A small multi-label image tagger, trained from scratch.
Data: trained on regions of photos with short descriptions (Visual Genome), 203450 training examples, 51.3 epochs.
Rows from block 5, named by matrix and row number. Rows with one number belong to one channel. Each number is 128 + 32 x the weight over its row's rms, rounded and kept within 0 to 255. All counts start at 0. Numbers have three digits each. After the name is the row's rms in percent of the matrix's.
# sq0: squeeze pointwise conv (model.blocks.5.sq.0.weight, 64x256x1x1), inputs 128-255
# e30: expand 3x3 conv (model.blocks.5.e3.0.weight, 128x64x3x3, transposed), outputs 15-29, a 3x3 kernel for each
sq0.11 098:079119136114109076154154141083092124061115150088141091100106108108054117136178057181131095147080190107115147130105097106184123155113163124150122112100187104095076052074111122122110158211132157176068150065141120087177132159153165166083122169206128158080156130145062164074128149152117077157150136106125222133135093123162132097084104129112142125157125152160140131090141191197161099137104
e30.11 103:090090157072128161108127089119101129062143157117141155125133140096099109073103111175145096158125127172154164178160125159163168147142172107116102112119120132109126134112122117118124162102142097119134124088107146117084187167172178172176115125086107098108100135080133150135120113134151110132128182180096120122148149113135188138072122118096073082136135136089119074109121140129093123094134125103115119139137131
sq0.12 102:120092168086069136070089107108135128128104117137118138138116139180092106160140134099112060063170070070170085114109074113189133143092133126114105155189161119104092109143098053130115099139099150126116125182162071045111107206136128119129115139150129118184091116160158179110143150078112094168189141107163107110119140077157112035070136069074182127121219123138165076091172131086170120219099
e30.12 107:112104088139116087124119114077135175132214151146131150149137145143149110164113105085120163123122174146127110088124151057129170160118103136170129145106141158123189158143106182121113171130128124136247107115116175125043106097092120111130154154162142106064126130137168142136118133140102097134071158160115143171157197184096095125141060071125110133150130105098168152142140145113144138201208251140162190168134081
sq0.13 100:070134100117121111101255153120093103118133163123108116111147079147150192115080170111171152123174183102091143113131075068146170136147117123116094151181101157129159165152109090118075161152092141110111132133117141110187169188108160103087105205145109078089219124171118228144124101111189182164076165120141165142131141157111162117075105160146206148090099147105078088128124166107166109107130
e30.13 105:172092154118099170089075091103121111158121112144150144126149117228141155180082134073159197067081146127098109183118161151156134150165213152093084166111125132206231095127106101090113107087138114107117152143092169143091098098124092108081125117104101097078065074081066113108104097155081113131093126180056116109155156124174141148122097143105125099103089109164188131253170115134085087067169118115103122129085135
sq0.14 098:125147125147078101134184121114069135117168156030206144119071142113120148138128130183091154120158150134144086073057116155126061117103130053115155136218156134075118097131112092177135117080150058123114090098119158131155081073166183185161076072073149131116146147108132163118076092079105133177125176078190112114101104152171151111108140093092134158153194191145098094112100102116122131104082
e30.14 097:138149109153153142169115088136153164180167173231133148089133148108145128144078097102117171114111164136132071126127129130158122143116100132133095149177166174134168148140139164163132127161160134130177140169091187173105121104117142150153143180158140185089116146152151092164153183244077189204095210149115149153156174173153140187134128146145130149121143135135118136126144127147142127135133124089126124141099059
sq0.15 100:165086086136139129097134144148146118155107134141089125127133138129142121074190158166140155144130095152137164091119110097145106162153118056110181174072125152111105097117100086080075139093142141195085116141166082189070095186159188124098152117112083159172113132121125193121065118146148093164224132106129120134187098123149120109145113136113108169141102166152199077075096150194167157084090
e30.15 097:134185213117098129090119156192138073171102145179106122187205171112088126102119143107107127102102090129079129111126129121148121145134050125097139121141124112119125172125149156129094156161127079056100087140122103141102122078079150145110119141158122114189146163166138108118121192164141176161151112141105125110150094083126104129152174162145115160122108184129115148116130095179149090150159186116117110143087120
sq0.16 095:134124124117131121085113175165138108101098154068151099118130078140104112186143108134108127101108176136118182091082107076124158122144132140124097088156111057166169141112136129198115085098195188104099088184154101088159112098130146082103114134156131178142127106132136183069145147107086183114078151097099089109099104155156154128131208161102190148079148123135093051070114116149168158139147
e30.16 107:107114129137147144102121103164178177202143145154119150116134136133083112077124106179131085110095106086143144138175115159160137187113182125106118108132096073074055131083068103118109127097118097123148124134115112170147140144166130137167110147114135084134079109090081111112129068101104078137127152097127166148142139153144111098132187178112146164123157145049045101035126155119152168063093088107141119145145158
sq0.17 098:105136111165174177038093140073150125161142161090157101141150119114050112101147089150182130089166129135124168128089188106236147146147130129132075140156058132145120121131196160094131061195152120065174141113141102086124143096110150119157122099126097183110143144065070154122093127119136078140171196113225124118148093184131119098120083222127173103160157083084146124086141143143131079133205
e30.17 109:144090167122102181118102141168145184134162175180177078143160142095129115167117143147146147118108164138165100077108122080136133116100089115116088147153153138180181130129121106045169121089110152134164149143103149125062126113140109171123165156158091082079112120155119141153131076113177104143169151141124108112137128126108086061159128123065115083122102105155198150199138099166058095094120052094134126109116113
sq0.18 095:116113134157164102081181118113155186228128152127157167139097178209162158136089131088115119116094084124127147140134144103136194136188140094150155169107092028108152140105064102138132134114098144091130090153102091193091088120099134154106120143157114144117146118093184145135109106111144129141062160187145113105031171166127179098120162110114099087107144088153127147125134135108148097160116
e30.18 094:079119107125122107071091080143174173129139119113122129153158105097121153038081137139103055102106101125104113138095107150165076165123138052121143097105067096072016173124102156120107098145158139104128143144106115158150136147137115165115057096111092106157138116179094119108116174177087134145109105104126118144154153147150155173199121140094129093163090046218156141176126162131118165156098137156110124120155210
sq0.19 099:119170146166181194216122107139068173114121156190136075141107126154129118134064175085122094088118088139157157146157166120126110125148056186135149142122131081170210070147084128192110147196131154124163081132175131113095166128119158176175154154173137111154081115059089172142091126142136115140091155142132112163104096127099115075173138128148112117144086156047131149141101121139162188092166
e30.19 102:170150137122083106164140163137141122138148113130146125110107135078093099128143120154142047097102115141127127103094061117129106056143173110152141119123133131156161071124163101068192066060161085132082072067120096133125216184194098100107142143127115093151141124168140147156059155116095096096167149073119118102121106108143155124091109133106122116118140168133170141125149179132140163109101105099131109177184185
sq0.20 100:042172075144114115134147120168128159170112121113133162196128211123153203131154168112087072089140133114119141103109157147205095103123137170058114126152147113127171197106160152183164128120172124165104157117110129111170124131147109147144156095174197091140148115101107101151242146128128091097149122067138156172142108160160131119108189161146156162139127158140135131127108056166110133134122
e30.20 098:129095088126124131170170192115122181139188193119129089086126130086086122131141097132149170124153156218195180073127139074111117101091144094125134097106117113100079173154141137166155112162149111096063074107189142162206138131123154082091197113162224179130135117125118064080133148128140127167124135180106083094106137135139118169084122106126125083098097143112148148135128165123182198128086133153123143178134117
sq0.21 104:123045160158107148142078100148082097037097149031167064118058142124138101157147113164103096081097104108144173148154132118151115146126150109169136161089082112187057093125153093120062141078152213154140121152110150136134064041161143140133171153155119129169116103140074132148104126107212112155089097155133129125191069167153149107148077154205100090092117153120146140106176064113143122143155
e30.21 097:107131102112116131147057139102149127096156175107147140151169165191118114247126117131155184158129145123113089141092175137128179128145126116100080165140145122151175124095088161117137176095148171086133130121151181158151152115131108141069094130100107109163124168123157169135081123075114094101055104093047090101162156129152150182083114116138094077138113148094137142160148157165120083146185148178146113101090101
sq0.22 101:101160161148141090129125139123167126090137150112158073163120132060123118195169116197130176107096087146105083066128097104110152088083047152161118183105152123116108119184134088154119046087171096145154086151182136123114072118158144120170092117181139128164148125127097131116149123193083093172104152142174113142105214140189150093076120065101140156132092092157125148128129080094062127079132
e30.22 104:143102177147104168097150137089098162119127141110099137139146127084091120138116124154124112079166097097113128089120137118100149171122134131121148161122101123107109186181155195148108202091121149153085142112108179130114164149210111128123132094083174181111124165102107125153121106115176113068155100116066025088115176162104111134099081052119144121156121200110130152132132115120124106108140099128123120159157146
sq0.23 099:104128084136190098141126162075095134106147178128133110209116067087079157153189175080151123049076167155188054144103089172166147103145090172130096121081199081064097127109153112186151124118188141156119125084164126121052125107148088194142102100181150126144211153060151093142089093129112117090190121187085141178122111149180135087124125081089064100198122133199115146076111140150145128128112
e30.23 099:109122159132114194140109178111130124136115155082073127185103107099103123098094102101138133109082136122101093178101067157141110077167149122131124126128099143106145179142143137099130146119131102126171194114089162130071086104101093110165105088123124106136140118174154161214138143165074188132121170142140118121125136096150157157113067079164231111156117178092095161134151199136133142064076106115158128114151141
sq0.24 096:157158172147132100162199114110141131090142059118140118126101149154110103095121048074136135120132195121200126091085095148086189083092103148134116159109164123129119110104086120169147113180106085149062156150124121172028101115118135127103122134103113103171091083110122143140145046114150118057139161154156117171109087186165107127130140153000141136112188132135136083102143119066102109084105
e30.24 101:097131134134169157125088127140173154157079103144070159117100056202132118140186136160127108093110144066094153182145137181146131110147140110141135139125119119095107177149130096114137091103132175150144135126156149158114106060073167123144194190161114111160168107150167123107221139211121119177156180160093112103131158156146155167111102115074115103120125081192107185105125130109163134130133103114143121094115153
sq0.25 097:082119144182109134123109126127117049149121122112123104101134112148145103150091167091106078149089144130104146169099121132186152104163138128097086174159176135112156135197112086170138122108151145095137106159121097165097064146199128101159140160123140130137093160107133143110219126095107140123131087148113092131128100162143112138118143097092183107128145150104133072146176100138109146064192
e30.25 103:122085081112099114110097055119132149126144168129108142137095100066124129088156135137124081137140086118122130155160102090137149124101172167103148144126095161107067135177159155126173146157139101119120145119070172103070160156187119124139068118117064091081097073089133112151120126127116142156076121121126100122081101133102141164110081077119077098158120153117128132111117125147121086123138114148178134161136160
sq0.26 102:129121140144101128157102083043124094188103136125187166081088115092145134099143105146175128054122064105138138152089124128114125062094054094135148229103072095137069111126116145145177055062088168112098173143132085230165096133130156082162125165157101108103110200089106179145095169104122125121108122104136155061117108104142148136142149129060125109137161196067113140072160136185122138135124
e30.26 101:169162170145183147143133119157095122134135157182140124120132100096123127095101149151120097087151156140098174162104137166174151200200190094092117126115102147069081096078096167146123152192147123130181167138117183128092146124134135138098108144102130173135149159119143114108201134133134109137119076116117153149175173150164142100134180136094152151098089075109085090138095074116079109108084094103088127087120114
sq0.27 104:166142133104136188074107198175134123102196095186185036208163095109057138062118104107133111090113099213146167167142122137154124131200078068172186092156166093100070115087149082088144138089139162169146134097161128078122138146120150138099156080148052078114177102143097143130128110169107113124125150088127122117120080132160144087112145152059201137092073114170084052130162082186209051112112
e30.27 102:111140125116160131140120189096212157205161089136139152145166143177114082104111099117152171140119190160163142093072101064101143088137145120113111104139110123122120161135112125129130127092107123174172130184112117087102091074063099128128162146124175108105110138217093117143066154192026175166096210135137120133145127091133148151171120148128176110190170109160117083099132108117157144142138169076134113056058044
sq0.28 097:163140112154173136118136143109106080120197076090137143171043162110074104112178083096168094012156094161181111149123122161108127115138096127142106119163094146129088113153127111153114143100117134102112180086137088144118182035173135137133132179165129190187107135084152192112125101084177074167114150160112119100102150063106133136111123162094146156082037127193084189160093093111126084160186
e30.28 106:058114072064102153162151155145191163125159116121173089111161095096141136079092132181154087113159141189153161177122115155138180082136134137130148124106097097119066146154099146163176133124126180082068134063134131099078164118153169146140131127112100080029160188126130103100184203144095117139179134113110101155078060170125039144144145201142126112138103074108113129111097123082071134140119131129135126173139107
sq0.29 100:095133095141117179116111116121153116120073053104153165078165155159126116138139071120187149151112077148165140121157120102150092153137118135118136151171074053146141155110149167135169041119044150145103137061135097110188163112129096103086168123100170140131083121113092101153143178145177117116106123092123230100174146142159192204133180149089136088116148079132134143204123200087125094108078
e30.29 100:169150141136140106119122071099127126125118100141111081091171131139166136135062065130134128095146117093068095144118117081104083091103147121104108088110076125116107103141204155104166153102177165134128122112168105116141199158141114181137132125143165108164098145171079123166157148177181182149186181152082113117118129160145173221109097090162135110179166161100143105105088115109153110161134130132080119152098116
sq0.30 098:149136077098183121109131099175090096157098151090170121126118096094051139101142185112153112192148149152109156081124109132134113084114155170188114190156140195121173091079107129119098088090104126160138087111140127171127103161218106066082132174167180146125110120111124161062103156167140156163079168077110088103063092085075093127133101097162099086149094101093122096172178142147110110183177
e30.30 098:122112170134104130141129098124149145153124129107080095091128147104101173081121175157144115074182141125109109114130141162099083170149116114126138079142107100138141149094124159086133149125118181141163148138074129105094161138165168172150141111103088070117107084078104135116165143160129120104106131155095099092142110119148105146186175160083148153090125105155157127128135083151091080097092097206155177130096115
sq0.31 093:143153124219114146150158124190156138098136200103139124151096110085126126107192164117098102141147168141133185120151039111171090112080140158096110115124104157171122135157135086162122141126109221113043116089154104112193101103225082138151168151088089111078133099166116115179125126121098146128118161054092128138123084138159096138088106131109112157116144169177119093148128195148127089125148
e30.31 094:131125136123134129129125131132174129118157117126151082091170110187166090152133075095112148099109138150141145154095068120126074114118173129112128123113159146155165123103077147162138126173189071146112066115146124165138121127091123137167169165175111061101112090130144132097094107100122112158101145133106111163099117140077079096163210166115125117131068090121112126131159167133136121175166214137162182116108102
sq0.32 097:099095155107092145124132102082165114155121170122158168105155173113132206144205076172141107075041093132103159113152144088087092150087168179131176115149155097153205162098120124114123111201115080099129071098179152059110133179168120150043110147051091042098122136137179151176126098123109097126092165161147120090101111122128084049149123133079087091143082117150189125154141150146150128095155
e30.32 097:127102157147135127129084122085131135125128126092141134130102115106088093104151110099084056084107127116116177132153176094117193154113152131131149107123094116112068174114100216130093159134138154148145180105112131099155170146156162148141166192173099101160124204194131146134126089088136084085123070115111115089079085120104112109105110073064101131120109143070112116073144138135149101113155165127119149099114126
sq0.33 106:129139127058112171127134131137113080057124088175102169157141110149088137155106128117152106113153185091169160142151090117105131103059159175145173136164176129097136158122149119086038117088160175117056131120141173198122154156140194171141145148157145134115111101133126189119101138150183064157112116137147099152223163126190092070135097146100144097148144188195106117146158139176081188159141
e30.33 095:067074090116116103141132152074120097104135130115165182121104168099103145137143167158115040155095112109108079176140128168135110156124090082121130109170162112088120161157117194128112221241123094121145152152078197138114163158128107138111136074098087101142173142166151189174085141119078137202072114118132163141105096127155090131182164173143145168139132146112106134152148121148134088160138132086100092104129150
sq0.34 100:155112146133187098147143090142139107154143134155129142079206122143158158107176144103106193176193109104110110168158187081143084090099205120136095112102150134076149218157239139114105124107140095121131115091126118125111147098193025096168229175099094103190156118153189125143129111139150234109146117188139102170122137105084136198144111151133089032141163179144144186080150163111173146173116
e30.34 101:193158094195176092189185118139091094109106119107125118105127143121108120088118159096139146132144137130114113110119144101100143069089129158128129126108135118147153049105073109146145137101109139151083131108149177151140174145140135124111128157144124174130145120170147139136135181149152104132103123194145105089194139128133129101127141152149114127143065102118178175201164186157128079136141094138155122108094099
sq0.35 096:154070152145178140167109088147148178175124245160131131125103153108083156166139143161061084150154129085134107073089172141118146141106143088137110145171116079134192121162113090132114085157110193176076146134186132133123115100153162116124150134114136162142153113116147080114129171073110100144137179125142127121130095120070133144145095099109116171131171063150066083140151088155097144148133
e30.35 102:038134214092142177105161151138088107128100126130122133133115125211139125152134099103142252145111158118151099126086123130126164126141106146141118157119156131124159147121144130131152161142156124114123201090062130118081062063069104102136203141173083155125121159076098118048114125086107096160116151152103126126114136172127140115087117120098127136156165144156159136097081098084134109088047080114117076156113117
sq0.36 101:132170103161100225134110082128137100176119127136082073106104127106100109140141157095134139126099123103111173132117131109206095196114127150118173124152077079110138119109157136086129189175129134102116146209141127187137119198170118142059146069075109078138091122094114108106118113089040120063076125093124178105118168169137097109151098117169127105143114070126094107119072097096110138153144
e30.36 102:093156159074115128078120132144125122147132149146088140137124104137097086178082066117143241139129207186102111128149150175094151166157093188153132223094175186185255166144163181121157199145141126143149176090096187098091127133122176151162161125138103139112119142103094091125199159081134109097089095116162123159125109116169119079084065069115128150079134112106137139163107085138079091125038060155113077173170114
sq0.37 104:140099099040111151207152223107096118123122135159101108171157192159076109158094166133213080105174088134103089169139169093203105084071104208155095124132088123113124078124116092099101090098174088158097135075184176123125113098110207143141173124143106096136095088140179088163114127184146106166109131099202101083148177128107196149206130127142219127144087182134092151081095104164113090140134
e30.37 106:154119135138106175125171182124104092139133128186158118174132159113108111174150128108124170152134148119098120117096128164112132143134128135120113149167167173164161101126114099117123075103138102107088082120119118109075176210161111121085105063091133182110192163121155155070116133096118119111141079140109162123138150128116161130114110136102155113159113079153164120177094104113102138098148182120161153135149132
sq0.38 100:087108121074138139128108044151130104154142156170074134155189155184113072144126149111103100045131159120086186096137119125089080088114070234112144179161175145178105161127124146095158198126140179100155110117203079133098160162151124158096112155147095125166106112108076085141174115136100095201114125132153091204187107148126103151191157125140138090129140146213075111032145102129102046101169
e30.38 099:068119175120096166166124157115113050079103077105145085159145160122104117184141131143138164138151203220141122137137082138128098111125188123122093157140111135146160141100159217106153188121121099097210175119078175104113150126090118125097164113124155123127143145117142106097165116124147134135124040089070143092097123101131084081103132114103124165164187192084198130143168102136105130176113147148204177122195157
sq0.39 102:153151099211090137150136119097097107101144116089125106103191144116068157168124097182112117157113082115070085181094228152198100180100117101085086179114108130101143153153066149193208155127120101110083083139122194101095182187149192110147131165205083213085123208115145127092080099150097101125146134121195115131173097126139156146151169115073152111114130108146175118092154140150136181130112
e30.39 107:134087133156156116121119047158155189163146127110144148074101106139164127081116068187113110134123160169114126161140130079148163074108150094117101107104090117066097082129144086102088137141129112190084093115224136145130111115121120146071101087129138189152091123112121154120211148182138124113160095104141095111152156191133138121112086137114121071096079082088098086096100111058125096137128156111115045129113102
sq0.40 098:192117101078143060128142194102140134141133124150160120108128146114114174176175083145106090062099150078125103097196156128093131129172073187168107116121143061175074092123075105150143142117135121080121095156190079138148128157119156179098168106171098140129114104101095118110115146104079115055098139147193126128181139121124077043181100125077073186172128146155155087147074179099057145202090
e30.40 099:128143220113106153093114143148059112107106133114148114185135139077086119060180175131101094133123121113129132070082207157092151209174091101116133107123103115105077126081124145083110096093154138132060127149146128149137164176163128143104122128117111097141140144152121130097101157168122133081164100127144064131150155146104106111092114089128178130133158152094131141114109123142136147174155193203145191111173167
sq0.41 103:075217129152173170101132155118112149078119097155117146141172089099101132139135106156136093097134131120178160153174167103123197122160149212145130114145079157193132145175067102133154157161122153131069126127171069114130167134152119170140167126106169112161139112127059079087119140174113094115135108130184123078167185183095150116160144136120144127116162127184126152157182097137088181187122
e30.41 100:138127141098146141100104123072120081127129056078107006176153135229141089236170115069145255183151190185212135163158141115129093102127140120139106111140129093139141160121144119131116106122119192095130204087046118088087122139117138115148148117159148149158139140148106122151070060107151119114144099087079135084141165173164169167111097075110137111153174168126163103143125075123099095112076126120147121123147177
sq0.42 098:187129140158134135146098090133127146185098156097133138102121173146098144128123155107104119118086111109083121175113105146188142138108171106119147119148135149136120132079148093163120089114133130134155175107175145122147118138128118135162219100203106077102120121092146161124150101101086162144129158070202118085179076107123049170165116119080156141168152131092151178069102139106147158157158
e30.42 099:146129111163145054134103078162117179116151179127162169179173153172134147211160142070117155088105107142118068141137134150164087142143141131111104148141167160178196127121111098106095098071094099133144088135155113118124117133168105119113080145097111165144143158105134151105115121143146094094168117131157192165130071166106075115208192129138152155151082103080105098144139136145102111178210244154169210102140101
sq0.43 092:108170189108128107136102134130137158111088134167184170164148170139090147143137110124105128147127151146149169130177131134188112164120139145096171126176150085117139113101142144100093116127214165183136123100146110155128115134164087096127140190141236173104097148172101105169129167143136128170101177211124127119122122123117139124080051097173105118128113087120088140170112140086129090204097
e30.43 093:146128158077149116100130087098142072112085123154094074113149124101107113121145113063125168067092089140113104192078075132177098078150231137136140169149155140174212072152178099142175141116119137096051120105062101130120117111118161105143162139112105128101113136082084079056120141120129121117154152141085047082165115130152158178116143144118099157089103131112111145088070101121114134142100086155072076148115144
sq0.44 102:147046123105079143140189162154124139188128142119075183115178044176145124143149135199073133142121141139115059097214176130156136098117046122106117125170139087136163173100066085132090110125165137144141163082117189086134139098118165154062097150106076153200148146126138180038113093132105079119119159122162132104126120155200136084176110147096195105105157114184114218116120133178190141130153
e30.44 101:132078093127090102098066064137170174120123082117076043126182149161139158173143127124101068122087049087104142152141105103176151080130142122124102100159126137121140145128081100124076085102134113105120092152131085126088171138145102107096120111126085150109134177137087127113180162128135131111128079125102096067151153147118164155095148141112101100126121152159122138142080129126158106110114169138122114122073129
sq0.45 106:145186132090131095113117125145100112087097178107102114110106102177128119112116193113103137139091151152084164140130104127151152199107131178124107123166135049090144143207128142117167100091157108137139102104138145092140124159112129125136154138092178110111139150139101117173096203161105155148111168120181113097134117105175116165128098178104107142077126146165173153112099031183157099142120
e30.45 088:187170172169172126137188108168154127113147138086180117125153092078097100081156153173117134107123142149166161099111090093151137111073119131151143106122076090042038123074116130095130171106146130153114090107163102155167081043097093164112069111128110105085118117116077085064131132084144098043106131077123070093134137126143131119149130110048062119098049101159136087118100084136125127162139181151111125103094069
sq0.46 096:100093103122126211153159073140148182097108107061110074109131111167159095194154115059164100117205107130148168153092140114118077088159121146108074089114082116165118160108146134074119112153128117117111161154057126108103183124114144158129160169173187108145122073137101125146172096132144124095150091110093108172135126101192168136152103125115142104174136150143170182134148173169142155173061
e30.46 095:238099074198087113197117103151165143075099125110130156155099148139130115161154147140154127099088092116100108162119079144168106075159227128113127136101112158167133129178171091129190089092138097116096110120133131100102091099077108102082112183127170107156153114155140130163160092098147111149088086095183180171099118143140086131168170127105061052125122093129117117102094118100103050102087066101143119166153177
sq0.47 105:169128125128117093165058136057122139110087130104077126133173154112114161078146095178199090092083156149096094102107132101119083141077075113172116193074110111099152175070118089147104109123099124152128178189145146162148215105118185137040154091136183172133163152119060126121072060102131077140122140076145154149150167151131134117177105128078104124208167207186183137207098077111097117035160
e30.47 101:061122135161151165122130104097063114133113162097157135197114127111102137106141155132125143157137148102112145115120200181122169163111120125159143132159137169164167144076128128135198104099125125117148173148106106161171159113094132131123119162101127060147129110085103123151085127108107143149129134104179219221140153113060068090128136148140184165129100185125166081126126102135092106127137153165178121077123100
sq0.48 109:092129166147072096073140132144119080122090159090170091151102089068172156123070182128128099166121157101124196171141090118141109173138158098085142091139089184094074154099139148143121090130102081140040187148122211107117068106131122122124080164169097097124089155203146079069168132162112166097128174100166098104176219114124095098149119121140119114174130114184122064067137091104114055183087
e30.48 101:121103099092141117166152133114136177148167133155142141107111118149165126170121100156168087160142112068134106150124126146185092170198171105135130098115160137127146178090103116172149070119107108098155113112130069127152091115125131116127131107129102130101129121031119076104137073095181083059139099099103145126092099117109119067110130115109146160094115120122156090126080106103064104150121168125087129104072068
sq0.49 104:173148187182109141100110135069111134146119133076152117115101133060094125098063161102156138118159064190094119071160110121140093108062117129110108120143125088111096102084155114160115072115217087163077093143087170082134099112129152109115127152146107109137084099110115149114131104215158100144121131108145104138182126101084082103162145134125141117113118056120180176092152153133103131156094
e30.49 101:101094131094116139130101177085089130138169196181162126179102115143155146188180080102177255251124138161156140151146101125148150125092149169148119155074122139165216135130116143085131150183167141115127124063094136101129124148138139149150100185139106117103120121109101123127115124124130119167100149148106134128163122110161128101118107137064064120075093105227154121173126092119098135125092089109129118131109102
sq0.50 099:098177158100198174079112102139188108053097125178171136094127172133131136167102108186178093101129109113100176146097115073107113123183161155183083088200038149065158151101117106116079055114126133086205125121146151101096051182111227136121191130183108146147132135127099142113132110114054137121098212167194140120163090123142131079112153113109143128140148088110136147055182174144089104189170
e30.50 101:099137140138118170101084101103125129147086113119133119084118115098095104171184153122116157144160185159110153098090054090115076091147133118119100130117135122103124064129134066136097076088067109145128103133140076155143125095116114117111138086139144139111156111138124135126078118130124135096141095074105155091169167177132143099128118113070121107134134153110078067093106111098160109163168209118143159117118149
sq0.51 094:106147188132085149130097089116154033137067149130088103124123109130117119130108114125110070144094127126151135198089079074129106187153179131139114109118079153148134081135148107139106052115185158128149182102132165109151201133059165108187118046183132195146076116117116120153098148090136164131106122165188060125102063074083190108132111122126160117164120138056129147110184154134118130166107
e30.51 098:109091093116118125149137171157116126169139162113104081093145106142127122121128144168152181124087121165139149079102126148158132189123058111090127094088109123086086155110137163097127150111134168180163109091141081091150154190176136121151129147142112118118091157094154142021169110098167104112101158111255214242098100157120075118157121084114134155106134135071019077099106147135138166122086107099130132085084070
sq0.52 098:145184119142184107113117156150147162146086074090167139168134143094173123098134169138104163160132124074098179164094046131120174143132121166144134180112160162140117086153119202213176068083076154155132157181142114121204145071107087122158116157109151142128130144087116182131146080135128168128159153141157070114129121121133146130111187108102113155114183152132114107062144152109089114118056
e30.52 106:110051142110108128116094129190158168160144147131111156183111137158112080165123076066098165126096158199145133125107109074119135092084080180137106173106169138207255123131113153125156161104101108155206089112134108086108146188170125141078140107102051102090096148129054092126151119108132103122147105113151164133100084080095083080145110115139157135194132156135179169227134125147125155159130157152123107096129095
sq0.53 099:147198000138132170163088125125144103089056134255191161097183096149100118125149117140145159146062087112114170156134080056113120129137138122082152070103119134135119153166100109142124167121106149110122124055095096107132166106137179131132138156104158150077145078133208119136129086151179146123082170131123100117137072132158107117101099136114130071152119131078128097106122144136117114185142
e30.53 092:117103110118095077083104102177122110165120141111157151151102101127074101141130195082161229127123193176167109144112093157143115126150116123138119173129176140182154105112111134133101146142142098107076149104086149102104076087062131109041194165185118121099083122180158162123046108126082153138103148141096138091126135131146123139117126098177132165177157176126134117140137119127099124144178189030071114085067096
sq0.54 102:211092061137137089151076143120134150079058152122095088041107146102082122137140171125099130140081187161088084145091090162183148118088148094133061227151119077145126116132167086147131144193159191155181091112131186103095113160145161176131121165114091139169144164136132144098063079149102103137106147171175175122189105197122114170107158185097110066079110108069089106166043147096102138147157
e30.54 099:113157093105153125183143120154146169110144232114181198123151138122103104104138106103111096126104116083087118125166183160112104198158105088106126104148081146109142075108161113090128120151122103104172102078110113142090056064077145113163143220189120155164114088096118109186205136116154142083137104117114146118117135113091093151137104131114157147143125163099100128134160145180163133125121149141108145148143120
sq0.55 103:119118131078132093158137203103105126093156149164189116091133118094190130139088141134054143099140086084187150108199178178094144128096141091128194159119129097106114129088134095173176148110102087155159070177136133126185101128036117141133132127103109066091177200144085128158058079163137110106155122105116062172057184052067089137109117118094112137101131137135096076139138064031102166116168
e30.55 100:091223107132156189120111137095128120126071088085052058179123153076125119110125097113169213124091138155125155107153124094128146136129227117124125156131167154109147069088077103110077079134106111132105178174110092128156106096094139119137133165187129104139095173096157146147159152078116133110136090095105166126095125146073142067151146152176163160184128125098096114164162100208156162129127096084118084143105103
sq0.56 101:067185153151136137118167138086138039062132161105158122152102138066117171120161150153115092084126105073116164094151113095153156147135106096113124149098171087134135022134112150121096049107159115148108112148157112088182123107113156146066105140089107162202088110050088124109150165140105158092123166067139073152121102112162119100164141139087119154164155130133160154083129119139110128127040
e30.56 101:168131160136119093165114050148129147122106143136139145118164167136118099114105128136130102142101127128101110120102128141108093154102044110132126089130143119103088143124113189139156136157171045094195076130116104155091105144158104125119095092112095054111120126151151133135132114104174147117143137097168210219157126134108156127123130097109140149087077089111119146126144153221187150134135152105104150081113102
sq0.57 098:112130131136137167174105111085098135099144132154136102149130187136081107131115098131109115162133103115090192110071081094135171050114113138120075213113119125090113156124200137053157167104104041142208212086184069115121147126140164095129168093138142110187136128090102130105135182111191139068184109135163060184127123164088097138148078073086158174112167111132138082097126104109116144149088
e30.57 097:118123167121126161189163218112119114074137140105144138151116167172154191148133146128164176106123110096128078105130157104123123120128097123099096075116103114098065067152127118074122096144152123165122108145163196173147085096121134096153142137165128125170152110112131146102128140119133099122141133152145092084142151132137090083122112148107100117169106160106093123088151113118162097153161157160171157102160121
sq0.58 101:149087168116130118121129092159124104118117150142096121118106084070167159155128116145183075079108104145200111111127153110121101112133112140146072115130132111146191104124158110103120107153107189047164137202153087071127094143099144126109092087071129126148176120107146133109205160087127092167141180148125140131126184109110168066144136179122160125097061119153100088140186097116160096144140
e30.58 100:167069094175107116117106143132110062104131048067098062129144116129091150115182248108089106090138129091103124115088135128100128152168145111091134117094153122058059208140093199156094132119204218111105124127162085123153142210168128069066187137140125107032157119080145166113130121150219086117179133130158110163126134130093103123051131095072105109132132155111099124132161166153160146144118159111048076158139132
sq0.59 102:129135175120069172118105122083095110137116096188115141147084107132163137101151178133165127144151069131158143152146195123101078199136152146145134090134151124149135153141117160074104178166168070135082152129102132117117087115139104152118204133087148100037154133112140121143151143124143125210168095126156191170150107195128189103162121131136126150141131068150120095184128172110090095097112
e30.59 093:146085064149089101071083102114156164131112134098124133101110129097132138106161158145132108152137132106067126107109112170164031122159116186132144172147130172154126144076164176071137139129091146167110094115123114117199132136165091140136159104125174199121179184093134153124081093078138094106200107091111079134145126096154139091100163145133113121102136113123165182170163150213148131151180191084080123129157137
sq0.60 103:162166093211179137133106101108115031179140092150134133115084146036163148093156103130138123106124135138181154147113094143186116078168130118083104089130118069169174085170123112145074101116075097123085127115169168159158129173146168164122132131109113093097062138124152160151081128158123142090090138117140096231096107044146167099126089119089110099174120168092106069098110134147106147151139
e30.60 092:165111119126060120104134138080164230145157118140153136113116141124112091115104092082106126101129149139136183148114116156136117152159106136153107123116137118193172103137113110122182097103108094177105115150165058082151154107119131161126146120107089144134112114114157125164151138174174082168167124137203166184119051134115106129194111144130141127053100085118130069117125092082084118131150110154168137166133115
sq0.61 100:173096086140120147142147128131126172117125104087133130106162179128137111074106154131156137147182135140134168122110112070110234120125149177110120133138122079128057136148121110138151138158134105152183154084090139138118164100090152145102084162142108114171135114128157152180139162135147123087150127110186126138158071119105159168218104170160185177149159173126134153156034121173155171160164
e30.61 100:099135118073148137116190154151129212098173148126116137077115132131124120134115124123130100110112091081119085118114155120107105088099171144159183107139129141087128105139194105102194132130171109144131087096080132102105126102135133174156102073105108185105168179104082101122081067065122129155103143097162127135149085101170110101179140100125115108121089059233182107151095128061089154107130084104101106181134155